A small sound classifier, trained from scratch: arch conformer.
Rows from block 13, named by matrix and row number. Each number is 128 + 24 x the weight over its row's rms, rounded and kept within 0 to 255. All counts start at 0. After the name is the row's rms in percent of the matrix's.
# pw1: conv module expand (GLU, value and gate stacked) (model.blocks.13.conv.pw1.weight, 384x192), inputs 48-95
pw1.146 115 [153 101 176 154 124 133 142 137 135 107 106  85  66 137 120 115 127  96 126 160 106 141 109 115  97 166 118 145  83  90 136 136 154 126 111 139 143 152 121 145 134 108 165 183 165 142 123 110]
pw1.147 118 [140 168  99  90 131 161 146 151 137 125 130 127 120 118 146 105  86 163 179 141 125 133 107 128 114 136 139 128 111 165 171 102 152 127 144 123 117 123 128 138 149 135 139 186 156 125 114 132]
pw1.148 099 [118  89 133 138 160 114 110 112 111 120 137 110 120 124 133 156 156  92  94  83 120 162 143 113  95 107 114 108  73 188 157 145 155 104 123 131 142 130 135  99 146 113 142 136 141 170 149 135]
pw1.149 083 [134 123 140 137  62 114 113 132 131 158 167 142  99  96 168 129 110 129 129  97 134 167  96 163 157 141 123 151 116 127 163 159 148 149 111 129 129 139 149 121  80 121  75 143 155 141 132 111]
pw1.150 115 [148 125 132 151  93 144 128 129 140 147 148 118  99 129 135 149  77  95 143 130 136  85 108 142 138 159 135 186 167  83 130 132  98 121 108 120 142 120 165 156 133 114 129 158 157 142  92  91]
pw1.151 110 [ 89 127 115 123 119 137 128 128 105 114 160 123 129 146 185 116 167 123 144 101 145 168 133  88 128 139 138  91 160 111 164 128 195  97 139 141  85 120 114 130  94 101 135  98 139 139 123 129]
pw1.152 071 [ 74 153  85 153 149 123 156 140 112 158 150 168 133 129 145 140 183 128 129 142 147 125 174 123 107 142 133 122 125  91 125 139 124 172 129 161 109 169 121 107 129 162 143 117 140 106 154  95]
pw1.153 100 [117 150  99 128 111  87 152 135 158 152 136 131 116 125 124 114 165 103 138  94 151 115 124  68 146  98 139  93  63  81 113 147 139 153 109  81 108 131 123  90 170 155 153 136  98  95 145 125]
pw1.154 095 [131 121 134 156 115 137 121 131  92  43 142 134 101 100 127 132 152 138 101 114 161 119  86 142 133 133 132  90  92  97 121 144 153 202 156 110 137 102 110 102 141 140 102 149 123 156 127 113]
pw1.155 090 [133 112  80 117 114 166  93 132 102 137 152 131 153  85 147 144  98 191 118  97 147 133 103 143 117 108 127 174 148 108 155 110  96  95 129 153 142 148 123  98 103  88 151  67 152 111 126 140]
pw1.156 122 [143 145 124 153 100  75 158 124 120 104 128 122 118 125 132 155 118 100 101 103  88 114 130 123 121 140 132 104 127 122 111  86 124 122 171 118 112 147 131  91 146 120  93 142 158 138 196 138]
pw1.157 097 [128 103 187 127 174 142 131 127 165 135 115 128 117 122 155  86 100 153 115 151 106 135 127 141 163 171 104 146  81 102 125 147 163 127 113 124 147 120 115 114  99 116 137 138 104 137 142 117]
pw1.158 085 [116 125 129  89 126 126 151 113 138 131 165 113 119  95 121 122 132 136 136 101 121 164 121 100 103 123 126  93  83 103 142 154 114 138 136 156 155 108  83 144 101 118 121 155 111  90 151  83]
pw1.159 094 [156 151 124 143 121 150 115  93 164 123 146  93  69 169 146 177 128 120 111 113 129 114 129 168 122 168 132 161 134 151 114 146 101 133 157 128 118 166 118 108 111  99 113  98 141 144 143 150]
pw1.160 091 [125 122  96 106 130 102 139 106 131  69 132 166  95 149 138 126 162 139 134  99 146  96 120 163 167 144 177 113 124 126 118 136 128 147 112 114 108 110 147 166 119 118 109 144 118 150 116 139]
pw1.161 105 [113 125 149 154 107 147 112 135 154 103 122 149 151 147 155 103 144 174  98 134 127 189 138 155 156 134 129 114 126 121 117 165 166  99 177 142 122 153 166 132  93 104 140 109 116 106 151 109]
pw1.162 095 [124 109 119 124 153 112 131 107 106 140 156 112 161 100 125 126 130 104 135  80 104 126 134  96 147 113 123  54 128 104 117 100 124 144 172 146 101 146 133 133 112 114 120 135 138 134 150 166]
pw1.163 089 [105 116 191 115 134 106 105 106 148 102  88 107 122 122 139  97 118 135 133 119 120  91 151 116 124 138  90 120 101 124 160 174 134 127  97 134 120  87 140 110 137 158  85 127 104 131 142 151]
pw1.164 096 [179 129  83 128 150 118 137 123 112 121 148  94 159 137 139 136 139 132 107  93 161 118 115 115 155 108 112 119 106 121 100 196 159 124 120 114 131  83 129 120 142 128 124 120 152 140 134 114]
pw1.165 092 [128 108  80 127 164 110 118 154 130 119 131  88 123 152 181 110 139 129 113 118 119 157 120 151 125 114 134 143 165 154 144 123  92  94  94 131 167 144 145 124 132 132 158  95 115 104 120 132]
pw1.166 076 [162 120  91 128  89  97 126  96 126 114 130 143 139 153 137  79 132 119 108 102 135 158 114  80 123 136 140 121 159 160 149  84 124 142 120 154 135 123 140 159 146 143 111  93 104 142  89 164]
pw1.167 122 [153 167  83 132 160 152 110 154 108 142 133 176 151 133 101 159 110 144 136 129 153 161 155 136 129 131 120 126 143 136 119 122 139 107 123 130 146 107 105 116  90 105 128  91 151 112 106 153]
pw1.168 109 [124 130 112 141 124  88 164 137 119  91 110 116  98 146 106 136 134 128 144 123 141 143 137  59 111 146 143 119 122 132 111 120 148 153 152 140 113 120 119 143 141 145 137  95 121 107 136 148]
pw1.169 097 [148 124 166 123 116 118 121 138 113 209 140 122 127 105 154 120 100 113  92 134  94 160 135 120  99 129 101 148 135 124 110 139 128 117 111 121 119 106 122 105 128 156 149 120 106 174 138 149]
pw1.170 089 [159 143 128 166 139 148 141 124 117 155 152 145 133  79 121 158 155 110 146 166 115 106 154 148 135  93 116 125 113 110 157 129 100 104 118  89 143 143 124 126  99 107 115 117 115 125  94 114]
pw1.171 099 [ 90 155 172 135 120 109 103 146 146 152 116 163 150 114 118  90 166 104 134 102 143 104  77 133 126 178 167 109 121 106 137 165 133 129 131 113 137 142 133 137 100 106 122 167 122 101 122 134]
pw1.172 127 [ 92 116 129 106 136 153 114 138 151  79 121 166 167 156  83 153 122 101 101  94 144 144 113 115 119 111 138 134 135  96 147 146 143 104 123 128 107 103 167 150 110  93 149 104 142 115  95 111]
pw1.173 098 [158 140  59 117 135  89 119  88 133 104 108 126  99 134 120 102 133 127 138 103 112 142 124 183 112 115 156 125 154 123 113 150 127  89 107 141 124 164 105 111  94  93 132 120  91 101 137 127]
pw1.174 090 [ 98 122  93 132 129 142 134 131 154 162 153 146 141 158 124 157 159 105 173 110 128 149 152 146 160  98 148 154  75 100 128 158 106 138 104 173 122  83 116  97 120 153 141 154  99 108 149  86]
pw1.175 090 [108 134 152 118 122 182 102 134 144  90 134  85 175 176 151 133 147 118 138 154 116 106 164 126 122 146 149 171 115 140 122 132 163 114 166 164  99 131 198 107 114 133 144 122 130 141 106 141]
pw1.176 106 [121 148  99 118 136 132 141 108 165  97 114 190 122 170 151 138 112  77 153 131 144 112  95 131 131 155 135 183 143 105 158 108 127 134 172 157  81 154 140 111 144 149 105 116 153 114 133 107]
pw1.177 076 [154 121 133 114 143 151 140 126 117 138  95 152 150  88 121 143 150 128 140  88 153 121 137 103 123 124  87 105 118 129 103 126 100 146 122  96 121 104 110 201 162 147 141 128 157 134 133 135]
pw1.178 107 [144 175 148 102 133 104 140 128 147 171 134 141 120 103 101 148 127 113 154 160 133 128 160 147  93  94 136 107 107 171 114  99 119 131 125 144 114 160 128  96 112 135 111 135 117 139 129 134]
pw1.179 083 [134 114 172 105 144 158 159 132 137 138 162 174 100 133 150 130 111  83 125 153 156 114 135 141 159 138 141 124 138 107 115 107 155 112 110 114 172 168 134 111 101 145 181 108  82 153 118 144]
pw1.180 100 [134 138 138  95 133 116 127 132 148 108 145 172  96 162 169 118 120 145 120 123 109 127 124  86 155 142 127 160 197 155 123 117 120 122 124 177 129 123 125 156 159 105 137 112  98 139 148 131]
pw1.181 111 [128 134 131 118  94 139 126 109 174 131 117 142 118 160 127 104 126  88 138 124 134 134 126 128 145 123 140 151 174 145 105 122 124 118 138 164 174 159 122 124 137 127 129 130  89 134 141 104]
pw1.182 090 [148 129 145 112 132 121 116 153 139 133  99 131 150  86 160 113 140  83 101 116 119 116 116  71 139 163 113 123 123 148 149 133 159 123 137  89 100 119 107 112 121 142 114 124  93  98 175 121]
pw1.183 122 [129 101 104 137 160 125 116 145 135  99 163 119 157 103  95 137 124 179 109 140 133  82  96 145 110 151 127 177  81 133 164  99 115 108 125 128 121 135 129 107  67  89 186  88 142 122 174 111]
pw1.184 109 [119 124  88 146 137 129 130 143  78 126 154 142  45 139 140 144 122 123 113 106 136 116 123 107 104 127  91 126 151  99 104 147 143 163 140 129 104 128 147 130 101 135 125  90 159 127 168 135]
pw1.185 109 [100 105 202  96 118 105 140 128 138 113 146 182 137 112 132  90 155 108 100 145 102  90 135 142 136 188 137 111 101 152 131 150 137 103 148 181 154 141 155 142 109 119  88 151 137 137 127 140]
pw1.186 090 [141 190 156 117 159 179 142  87 152 159 139 117 104 144 129  99 105 153 119 106 128 102  92 130 131 137 119 143 176 114 166 127 137 145 130 124 170 145  93 132 124 134 159 122 114 152 131  95]
pw1.187 086 [112 102 101 187 141  99  98 124  91 152 100 175 169 150 115 134 142 131 160 121 126 142  93 108 146 119  91 118 100 152 145  63 105 124 170 161 151 117 138 121 107  87 141  64 138 113 144 130]
pw1.188 099 [132 147 112  90  90  91 136 129 125 121 126 114 120  73 148 135 112 153 121 117 116 134 102 165 134 123 167 140 103 106 139 138 127 116 109 115 126  88 128 138 118  73 138 155 137 118  89 115]
pw1.189 108 [111  82  85 107 135 138 165 117 135 142 128 146 134 152  91 129 108 120 121 132 145 132 101 119 113 111 124 133 111  99 147 158  83 155 130 171 109 152 138 149 193 168 116  44 144 119 135 116]
pw1.190 092 [105 122 137 125 170 124 103 151  92 147 111 120  80 100  85 157 124 145 169  76 159  97 136 143 170 128 120 132 114 139 112  95 128 133 138 118 154 133 135  95 164 134 129 118 127 156 114 139]
pw1.191 102 [129 148 131 105 141 137  90 143 161  95 115 113  91 139 147 113 123 134 144 107 132 128 186 143 146 133 141 141 174 107 151 131 133 120 127  90 144 113 111  92 141 138 126 100 158 158 165  98]
pw1.192 086 [107 107 138  86 141 149 158 150 134 166 128 116 144 119  95 147 128  94 136 174 141 138  98 105 156  65 140 114 113  92 119 137 141 146 126 136 203 110 121 145 206 158 151 137 161 125 152 132]
pw1.193 129 [148 161 132 152 120  80 140 154 147 136 130 139 110 128 117  94 170 133 119 121 153 103 172 127 153 140 116 143  91 150 163 173 119 161 139 164 124 134 166 100 110 101  83 173 138 126 125 150]
pw1.194 087 [138 140 167 108  95 133 151  94 134 105 115 125 121 116 111 111 144  99  94 152 130 161 139 126 141 141 158 123 155 182 145 147 109 157 126 130  72  88 139 122 152 151  98 155 172 121 175 155]
pw1.195 076 [155 138 118 150 119 123 119  98  94 144 142 110 139 112 139 159  99 107 150  87  96 143 102  88 115 116 120 146 143 122 129 136  99 112 128 149 149 124 119 116 110  66  82 118 164 108 106 140]
pw1.196 108 [122 145 175 148 111 166 148 158 119 146 138  96  95 137 135 158 113 152 173 123 116 146  98 152 105 109 121 103 112 150 104 139 121 120 114  88 103 191 144 113 111 116 153  96 126  92 144  84]
pw1.197 105 [126 144 142 108 139 143  78 132  97 158 118 121 109 131 142 123 169 101 177 113 104 140 120 127 109 146 110  73 128 145 145 130 151 138 139 127 102 106  91  93 147 132 104 124 141 103 128 120]
pw1.198 086 [110  95 145 134 116 116 134 148 109 161 131 121 157  94 101 135 171 139 104 104  85 145  83 130  94 164 136 108 137 139 120 105  84  98 141 137 102 114 112 115 139 153 191 123 118 111 152  94]
pw1.199 102 [106  79 112  80 178 137 160 118 162 113 128 165 130 161  91 110 104 143 112 157  95 126 155 148  92 118 155 141  66 109 153 144 177 174 110 110 139 152 165 141 142  96 144 117 156 111 100 109]
pw1.200 095 [126 138 116 111 122 133 133 148 106 115 104 121 160 130 144 108 133 145 116 170 144 105 157 125 133  97 105 145 159 121 118 151 137 134  94 154 129 147 118 164 132 123 181 118 127 162 104 122]
pw1.201 092 [171 139 130 132 140 120 133 119 157 101 127 113 163 123 128 175 146 138 130 138  96 148 146  94 106 122 117 123 109 127 133 106 155 155 117 154 129 123 105  99  82 133 157  76 134 134 137 139]
pw1.202 109 [101 148 133 156 129 115 155 167 185 126 101 113 115 123  91 141 128 171 117 116  94 119 136 137 141 106 144  92 150 103 142 102 113 118 141  69 114 134 150  74  95 130 133 144 174 156 146 106]
pw1.203 087 [142 148 132 112  94 101 161 137 166 133 119 153 104 140 172 203 106 135 128 154 130 134 118 101 143  85 101 132  97 127 136 132 105 145 130 160 126 131 114 101 146 126 173 113 135 112 164 133]
pw1.204 105 [115 129  94  91 114 157 136 132 102 123  98 129 119 132 107 175  98 105 125 129  88 108 101  86 123  82 164 141 126 129 152 151  95 139 117 107  92 112 119 171  99 129 129 120 132 148 109 140]
pw1.205 106 [ 86 124  98 140  96 112 126 148 104 195 130 141 146 106 107  96 150 115 125  93  98 118 152 133 145 133  88 116 157 117 108 171 114 123 133  95 130 143 139  91 111 144 169 177  83 113 158 134]
pw1.206 110 [ 95  99 117  94 133 139  96 153 168 128 131 141 153 131 113 130 119 142 151 102 148 166 151 170 147 119 102  93 155 141 121 102 171 143 161 106 136 138 127 155 156 130 112 132 157 117 112 152]
pw1.207 110 [106 117 179 161 145 128 114 124 131 117 126 143 185  97 121 118 110 124 151 138  76 186 134 141 149 105  92  85 105 127 132 126 142 163 148 149 113 110 190 132 166 105 181  98 119 123 111 126]
pw1.208 097 [144  69 144 149 172 114 120 161 138 107 109 132 138 131 127 151 108 120 117 126 127 139 101  74 102 122 138 127 161 146 150  92 170 139 158 134 116 152  89 145 144 109 108  73 154 124 118  91]
pw1.209 100 [145 129 124 138 158 180 143 144 152 195  88 152 177 157 129 123 156 148 132 100 116 124 102 146 165 130 125 123  95 125 146 106 121 165 133 156  96 101 143  90 100 176 123 126  93 126 167 109]
pw1.210 094 [145 142 106 125  99 111 130 105 155 104 129 118 172  82  93  80 111 108 144 137 165 168 117 123 135 142 118 115  90 128 122  96 114 125 114 145 115  91 181 146 113 118 173 127 105 151 171 166]
pw1.211 090 [123  91 105  99 145 123 142 125 107 153 140 123 178 143 108  96 118  57  91 119 138  97 136 103 101 116 105 127 128 142 121 107 137 118 141 170 177 121 122  91 167  84  92 108  99 118  77 172]
pw1.212 089 [145 130 161 115 124 123 160 115 128 163  89 102 106 116  89 128 102  96 112 116 106 115 114 178 119 153 137 110 118 134  95  82  89 147 183 116 146 172 180 134 154 102 141 103 159 122 140 104]
pw1.213 098 [110  91 114 147  92 160 133 140 127 157 144 151 116 132 136  97 115 162 149 112 157 126 131 153 159 104 152 116 149 160 126 127 142 118 131 149 144 163 104 104 139 128 125  87 118 157 122 145]
pw1.214 105 [150 119 120 157  89 140 114 122 124 140 112 115 137 134 174 106 188  82 130 120 114 131 151 107 147  98 120 102 144 130 141  98 161 100 170 119  94 111 129 133 117  88 130 170 109 130 142 126]
pw1.215 107 [137 123 123 122 149 153 153 129 130 159 142  90 121  66 112 103 163 120 130 146 130 134 102 162 141 140 126 142 143 154 144  91 118 125 170  94 144 180 123 123 135 189 146 131 101  97 145 102]
pw1.216 090 [115 132 134 129 147  66 138 117 121 153 151 123 164 101 110 113 151 104  98 134 101 146 109  93 127 113 129 112 121 123 107 137 138 119  90 135 164 107 120 179 139 144  92 150 145 115 127 156]
pw1.217 105 [102 118  95 109 168  91 143 131  87 164 132 135 147 138 126 157 141 133 136 175 140 115 129 125 136  96  96 109 105 132 117 112 125 146 103 135 169 166 154  94 134 169 137 136 140 109  98 150]
pw1.218 114 [131 127 149 137 111 134 129 162 152  94 132 172 126 104 140 144 180 121  92 116 172 138 133 149 123  97 126  83 146 126  79 105 108 146 142 150 149 105  89 108 142 141 138 103 134 132 131 117]
pw1.219 101 [138 103 113 110 165 113 155 129 116 117 125 126 151 143  93 142 133 179 136 131 138 104  78 114 176 133 115 136 110 153 183 122 135 120  99 153 109 168 144 118 123 106 105 123 119 125 100 146]
pw1.220 120 [102  96 107 181 105 100 167 143 112  88 114 144 158 152 123 121 108 159 135  93 139 106 108 121 128 165 118 177 122  95 139 130 150 135 151 127 181 117 140 137 166 131 187 144  96 103 152 173]
pw1.221 092 [119 159 145 157 148 110 112 100 138 109 127 105 172 140 145 161 113 129  95 120 120 122 160 150 126 154 178 121 142 122 163 158 143  80 135 122 120  95 109 165 169 164 135 101  84 139 147 133]
pw1.222 105 [106 116 152 135 160 125 119 100 137 104 125 138 124 168 117 103 111  69 154 135 119  89 125 129 107 112 148 140 162 138 131 133  97 161 128 117 120 109 181 113 187 117 109 148 152 129 116 144]
pw1.223 102 [123 131 128 121 120 148 164 139 131 126 107 124 142 144 125 153 169 158 157 137 168 113 131 169 136 164 130 166 114 135 134 115 107 109 131 143  92 111 131 133  98 117 129 159 106 119 119 142]
pw1.224 099 [127 112  60 187 124  81 129 106 140 108 132 140 169 144  95 161 161 173 120 134 141 161 141 112 136 104 112 130 166  80 150 133 130 112 109 161 111 124 150 147 151 134 110 114 114 127 139 160]
pw1.225 114 [170 146 103 118 123 170 107 102 124 164 100 142 142 138 107 148 174 130 117 134  97  95 142 130 129 130 121 144 151  89 156 179 131 154 109  84 124 102 105 168 133 124 123 156 115 177 109 123]
pw1.226 094 [118 160 148 133  83 106 130 112 100 142 115 116 131 115 166 120 146 144 170 108 122 146 130 136 180 171 134 152  69 154 123 171 131 103  96 120 127  63 122 133 136 126 113 143 134 118 171 145]
pw1.227 122 [134 124 137 110 159 117 135 100 124 124 117 124  82  97 131 136 103 150 155 143 107 128 137 111 133 104 117 106 107 157 124 110 127 127 121 111 133 134  51 134 149 166  93 132 119 177 146 135]
pw1.228 125 [125 141 136 121  90 113  91 152 145 121 102 174 120 156 119 133 167  66 117 106 110 125 142 100 135 126  88 169 158 103 125 152 155 111 109 145 179 169 145 114 117 106 127 137 100 145  91 127]
pw1.229 101 [135 156  93 129 122 143 131 135 138 159 139 107  89 119 137 141  90 132 138 123 135 158 121 148 103 114 171 138 177 129 121 150 129 173 146 155 142  85 108  90 121 170 121 136 109 137 105 111]
pw1.230 080 [ 84 106 151 116 169 181 111 119 157 122 145 154 163 155 140 114 111  65 145 118 136 142 118 131 123 150 143 125 123 144 172 123 163 151 104 131 155 138 142 162 153 135 113 169 166 137 117 107]
pw1.231 081 [134 114 124 117 173  95 125 118 108 136 118 139 112 103 149 111 161 130  98 151  98  99 112 151 140  90 108 135  44 135 168 110 142 101  72 114 119  83 111 115 134 106 151 145 120 100 136 134]
pw1.232 104 [150 109  78 130 145 117 125 129 162 119  96 164  97  86  92 143  95 117 134 139 124 127  74 180 139 134 127 132 170 121 162 154 141  99  99 127 137 147 122 151  91 144 139 159 116 175 146 113]
pw1.233 094 [163 141 148 154  95 112 136 112 188 134 143 162 121 165  86 111 156 147 146 125 135 135 118 125 146 110  97 139 112 140  75  95 132  87 105 144 130 135  99 148 135 137 117  82 139 146 138 126]
pw1.234 112 [124 116 146 170 144  93 154 121 152 131  69 116 127 116  87  72 118 126 121 114 112 137  94 158 127 154 166 120 121 130 152  78 103 116 129 167 133 115 125 106 126 187 181  91 138 148 154 123]
pw1.235 085 [ 89  81  80 118  85 157 133 176  83 145 124 130 126 137 162 150  92  98 132  93  98 132 121  94 129 110 129 140 135  80 139 132 120 185 101 124 139 134 112 133 130  97 166  92 147 120 114  97]
pw1.236 084 [110 166 129 116 114 119 122 107 134  98 119 131 189 126 140 115 164 123 141 121 194 138  93 120 156 123 121 130  99 147 107 135 140  72 127 122 124 143 154 159 139 110 116 105  96 104  91 109]
pw1.237 093 [131 121 156 148 123 152 123  99 129 147 126 125 163 145 146 134 155 163  91 154 104 139 148 129 150  85 154 119 115 109 166 118  98 148 176 132 116 125 104 131  59 132  96 121 153 111 163  95]
pw1.238 102 [129 184 177 142 104 109 138 111 109 118 120 110 141 140 141  82 110 142 101 122 120 156 126 150 129 127 149 128 107 104  89  93 149  96 106 153 129  75 122 134 121 105 126 171 117 131 174 142]
pw1.239 081 [155 131 151 105 133 151 106 165 180 125 129 151 132 125 128 119 112 100 136  89 138 125 154 133 158 107 126 115 117  93 132 142 148 134 159 147 137  75 123 117 140 135 110 122  92 100 159 141]
pw1.240 088 [120 109 137 150 131  83 156 141 140 132 131 118 150 142 145 136 108 150 121 100 100 103 137 159 136 114 118  96 103 116 113 163 125 145  80 103 171 107 195 102 158 155 123 164 150 152 132 167]
pw1.241 103 [146 108  94  95 129 161 137 147 120  97 156 145 143 136 114 108 151 115  98 134 141  75  98 187 127 108 184 108 152 101 123 131 140 106 129 153  97 161 157 116 142  90 137 144 143  92 124 116]
pw1.242 100 [138 131 129 136  94 139 123  85 114 129 155 165  75 111 119  92 135 122  86 123 162 141  91 136 148 137 211  83 147 104 149 116 128 130 111 117 141 102 105 125  87 126 107 139 132  94 113 121]
pw1.243 100 [122  95 157  98 152 127 147  79 122 178 105  88 136 118 150 119 132 125 134 120 151 115 143  95 105 116 135 102 136 135 129 133 128 143 152 112 119 126 111 124 183 131 137 134 114 151 165 166]
pw1.244 086 [130  88 111 155 104 111 130 154 138 123 142  95 121 128 125 100  85 100 108 128 153 183 100 137 126 121 116  88 116 115 101 167 125  92 153 158 162 129 142 109 159 108 145 127 100 125 188 104]
pw1.245 080 [114 136 100 131 157 151 169 124 123 120 121 125 149 105 142 175 112 153 109 117  97  64 132 124 162  76 157 150 164 155  98 113 128  98 148 144 106 139 136 139 116 111 152 165 147  99  99 152]
pw1.246 084 [149 131 147 137 139 144 111 101 152 124 114  80 162 124 157 168 143  83 123 117 159 159  87 124 167 120 141 138 134 153 113 174 105 134 151 157 143 129 124 130 162 153 100 111 161 142 147 117]
pw1.247 091 [103 131 111 132 125 107 117 159  91 108 133 113 133  95 109  87 142 121 138 112 126 167 141 162 132 102 146 109 119 160 151 137 117 127 125 116 159 102 113 102 119 144 141 133 149 162 132 138]
pw1.248 101 [159 127 139 135 129 126 110 102 161 143 124 128 144 106 146 135 148 154 159 132 113 142 110 147  97 123 128 205 105 118 140 162 117 105 152 125 118 114 132 133 163 151 108 199 107 141 115 124]
pw1.249 091 [ 98 165 135 118  93 116 108  87 117 131 132 120 133 113 117 143 101 118  96  93 124 103 113 138  90 118 159 118 113 101 145 135  89  83  68  98  64 134 130 139 104  99 146 132  94 106 105 169]
pw1.250 129 [119 121 120 120 163 103 137 122 142 178 173 119 159 100 107 106 175  84 125 122 112 100 127  67 110 119 115 186 171 116 128 104  75 113 121 127 155 173 146 106  87 134 134  99 136 132 124 119]
pw1.251 101 [ 85 149 178 133  93 126 105 116 135 173 140 114 168 100  76 135 140  84 133 105 141 109 136 117 112 100 124 130 117 118 124 132 100 126 100 125 108 118 106 112 166 121 133 137 111 154 135 133]
pw1.252 082 [149 143  83  89 187 142  96 120 165 113 116 129 123 100 123 155 119 125 139  91 115  87  83 136 122 112 130 134 107 131 146 121 130 110 147 146 159 147 156 131  98 129  91 104 150 142 134 112]
pw1.253 089 [143 142 121 139 164 150 124 110 174 126 135 150 125 132 117  90 154  98 149 116 113 158 157 114 120 141 117 110 214 129 110 129 102 115 125 120 138 102 125 130 112  85 140  78 149 178  98 128]
pw1.254 098 [159 116 121 121 136  96 120 164 159  91 149 116 111 147 192 124 160 112 118  80 101 174 122 132 168 127 127 161 129 105 105 120 116 150 144 151 110 135 119 141 141 178 139 116 135 147 139 135]
pw1.255 089 [110 165 115 101 134 149 106 134 130 142 125 146  79  98 111 120 132 151 117 151 123 143 124 155 163 108 193 111 111 144 140 167 138 155 129 145 130 133 141 147 151 136 121 158 128 107 114 141]
pw1.256 097 [161 119 116 140 147  93 101  99 112 187 141 122  97 139 122 102 135 120 112 140 149 124 121 117 124 143 123  89 121 134 112 128  92 142 123 120 108 100 100 123 130 150 152 107 124 106 152 116]
pw1.257 099 [124 142 105 131 132 133 140  97 145 105  95  98  94 106 144  98 139 164 119 170 135 142 157 128 127 137 132 104 178 131 174 112 139 146 113 162 107 145 135 117 195 137 148 101 127 101  99 109]
pw1.258 107 [125 117 146 117  90 178 160  97 106 126 159 137 128 110 113 153 130  85  96 126 154 115 152 103 105 154 128 137 154 168  99 129 118 144 157 151 137 144 122  95 132 115 132 166 117 151 133 128]
pw1.259 129 [142 114 123 122 163 100 149 120 153 150 135 116 109 110 154 158 140 107 167 103 109 129 156 102 140 117  78 165 154 122 126 159 125 150 152 151 172 139 118 130 159 195 136 146 133 140 123 146]
pw1.260 086 [162  78 173 105 115 147 119 136 156 106 124 144 156  78 121 131 110 109 131 119 124 135  83 134 114 131  84 110 167 177 125 135 113 120 162 112 165 104 150 128 120 119 110  85  98 107 112 127]
pw1.261 117 [123 119 150 134  98 138  94 132 150 100 127 159 135 142 113 104 120 167 136 109 159 101 144  90 119 123 130 132 159 121  89 100 142 156 154 143 120 161 143 152 142 137 117 140  94 134 100  93]
pw1.262 076 [135 120  99 106 174 187 121 119 138 120 133 159 130 136 135 140 108 113 121  91 153 144 132 125 159 127 105 144 111 151 114  88 143 106 125 150 109 116  92 147 154 130  92 101  91 119  98 169]
pw1.263 098 [ 91 136 124 126 116 169  90 116 141 167 152 106 125  96 153  90 128 130 109 129 147 147 158 132 171 130 126 102 126  98 131 147 152 139 123 110 113 126 104 127 137 104  88 120 129 160 129  97]
pw1.264 096 [119 101 110 108 191 140 102 162 116 145 183 106  84 129 160 133 111 146 131 132 132 151  68 155 118 135 132 118 158 120 106 129 100 127 145 158 156 136 177 137 131 126 144 137 116 170  86  99]
pw1.265 123 [121 154 109 178 136 136 114 132  99 138 136 131 100 112 117  86 109 122 185 142 146 139 134 159 134 155 149 133 137 102 129 150 148 149 161  86 120  67 128 146 107 107 134 160 109 131  93 115]
pw1.266 120 [101 104 135 121 126 140 146 131 123 127 138 101 113 140 132  77  94 107 152 151 161 119 134 140 131 161 124 117 158 139 182 120 130 132 161 101 162 142  71 135 126 111 106 111 127 112 141 135]
pw1.267 084 [104 128 142 129  81 124 153 114  78 112 140 160 171  86 116  97 159 144 145 128 160 124 102 156 139 131 112  99 127 108 128 122 133 130 106 187 142 152 159  59 107 104 134  96 176 121 141  99]
pw1.268 094 [137 154 104 171 113 156  81 139 106  98 125 146 140 145 128  90  83  78  95 130  94 138 115 104 122 111 144 161 138 160 148 102 152  97 101 147 131 139 110 142 124 118 132 127  97 105 107 126]
pw1.269 089 [131 122 127 109  90 105 151 114 137 155 139 165 100 116 127 121 141 112 115 146 104 136 131 124  95 111 107 170 135 116 181 122 121 114 132 152 124 146 119 159 121 104  97 140 147 101 121 107]
pw1.270 079 [118 154 147  98 128 130 115 183 142 163 113 113 144 119 119 128 125 143  98 131 113 148 113 102 157  87 125 184 132 129 131  94 150 104 123  99 122 144 127 183 112 127 112  77 138 144 145 148]
pw1.271 090 [137 126 163  83 119 159 166 155 151 125 157  78 150 141 144 104 150 144 107 139 119 128 140 100 110 138 115 137 139 163 133 131 170 100 104 104 102  95 178 168 168 129 137 146 143  91 120 139]
pw1.272 107 [103 130 160 105 164 158  65 127 122 123 147 116 119 145 171 170 124  58 127 111 145 163 129 170 121 139  82 129 105 114 106 139  93  77  98 129 133 133  92 125 125 102 158  82 101 134 124 109]
pw1.273 096 [124 157 171 108 132  96 125 151 167 141 133 153 120 106 107  96 149 116 153 124 105 122 189 119 153 119 105 155 126 140 125  97 145  97 119  74 137 123 161 121 132  87  30  81 115  93 165 115]
pw1.274 096 [132 109 112 123 135 100 121  86 110 158 148 138 114 193 138 118 155 147 156 143 143  99 137 130  88 109 108 120 169 138  80 116 133  84 163 135 130 106 175 116 142 121 122 120 119  83 140 138]
pw1.275 120 [122 107  63 109 129 131 128 120 105 165 101 111 150 112 155 107 152 133 129 110 104  60 129 140 137 119 135 138 128 157  77 124 109  82 143 136 121 125 159 125 128 126 150 126 117 142 125 122]
pw1.276 112 [149 114 136 154 115 104 149 137 122 127 132 165 121 140 100  90 152 122 132 123 140  84 110 145 163 127  85 134 119 153 133  88 102 138 110 145 134 103  96 106 125 115 142 102 117 114 137  90]
pw1.277 115 [ 93 101 134 148 146 150 133 146 127 138 107  86 140 158 128 198  87 101 151 118 136  99  77 124 104  93 112 128 171 162  97 127  80 138 108 145  94 133 135 116 142 126 140  84 117 124 120 146]
pw1.278 095 [155  94 121 152 124 144 191 136 178 138 152 172 143 141 145 112 108 162 147 160  70 146 144 173 144 106 159 139 129 100  93  98 168 110 127 166 129 140 144 103 114 145 133 141 102 146 143 100]
pw1.279 083 [160 113 119 139 126  86 174 120 105 140 156 162 177 142 121  99 160 111 161  99 169 177  80 105 159 105  90 157 132 132 167 124 115 113 158 115 111 139 108 135 103 112 127 100 101  86 118  87]
pw1.280 087 [113 130 182 107  93 154 111 119  91 132 137 132 148 126 145  75 150 152 123 112 110 112 141 113 174  99 127 106 144 131 135 107 103  92 163 127 171 132  95 156 135 124 149 100 133 123 124 159]
pw1.281 111 [ 93  94 129 114 148 169 143 143 117  78 109 112 118 177 147 142  87  97 116 153 114 144 182 147 115 165 117 109 133 135 166 168 110 148 114 103  72 147 162 122 167 123 125 120 125 126 160 129]
pw1.282 109 [133 136 101 131  86 180 135 126 112 169 128  95 157 118 103 149  93 152 141 127 108 138 183 161 154 141 127 154 107 118 108 120  90 131 126 130 124 125 156 116 139 121 133 123 145 126 116  95]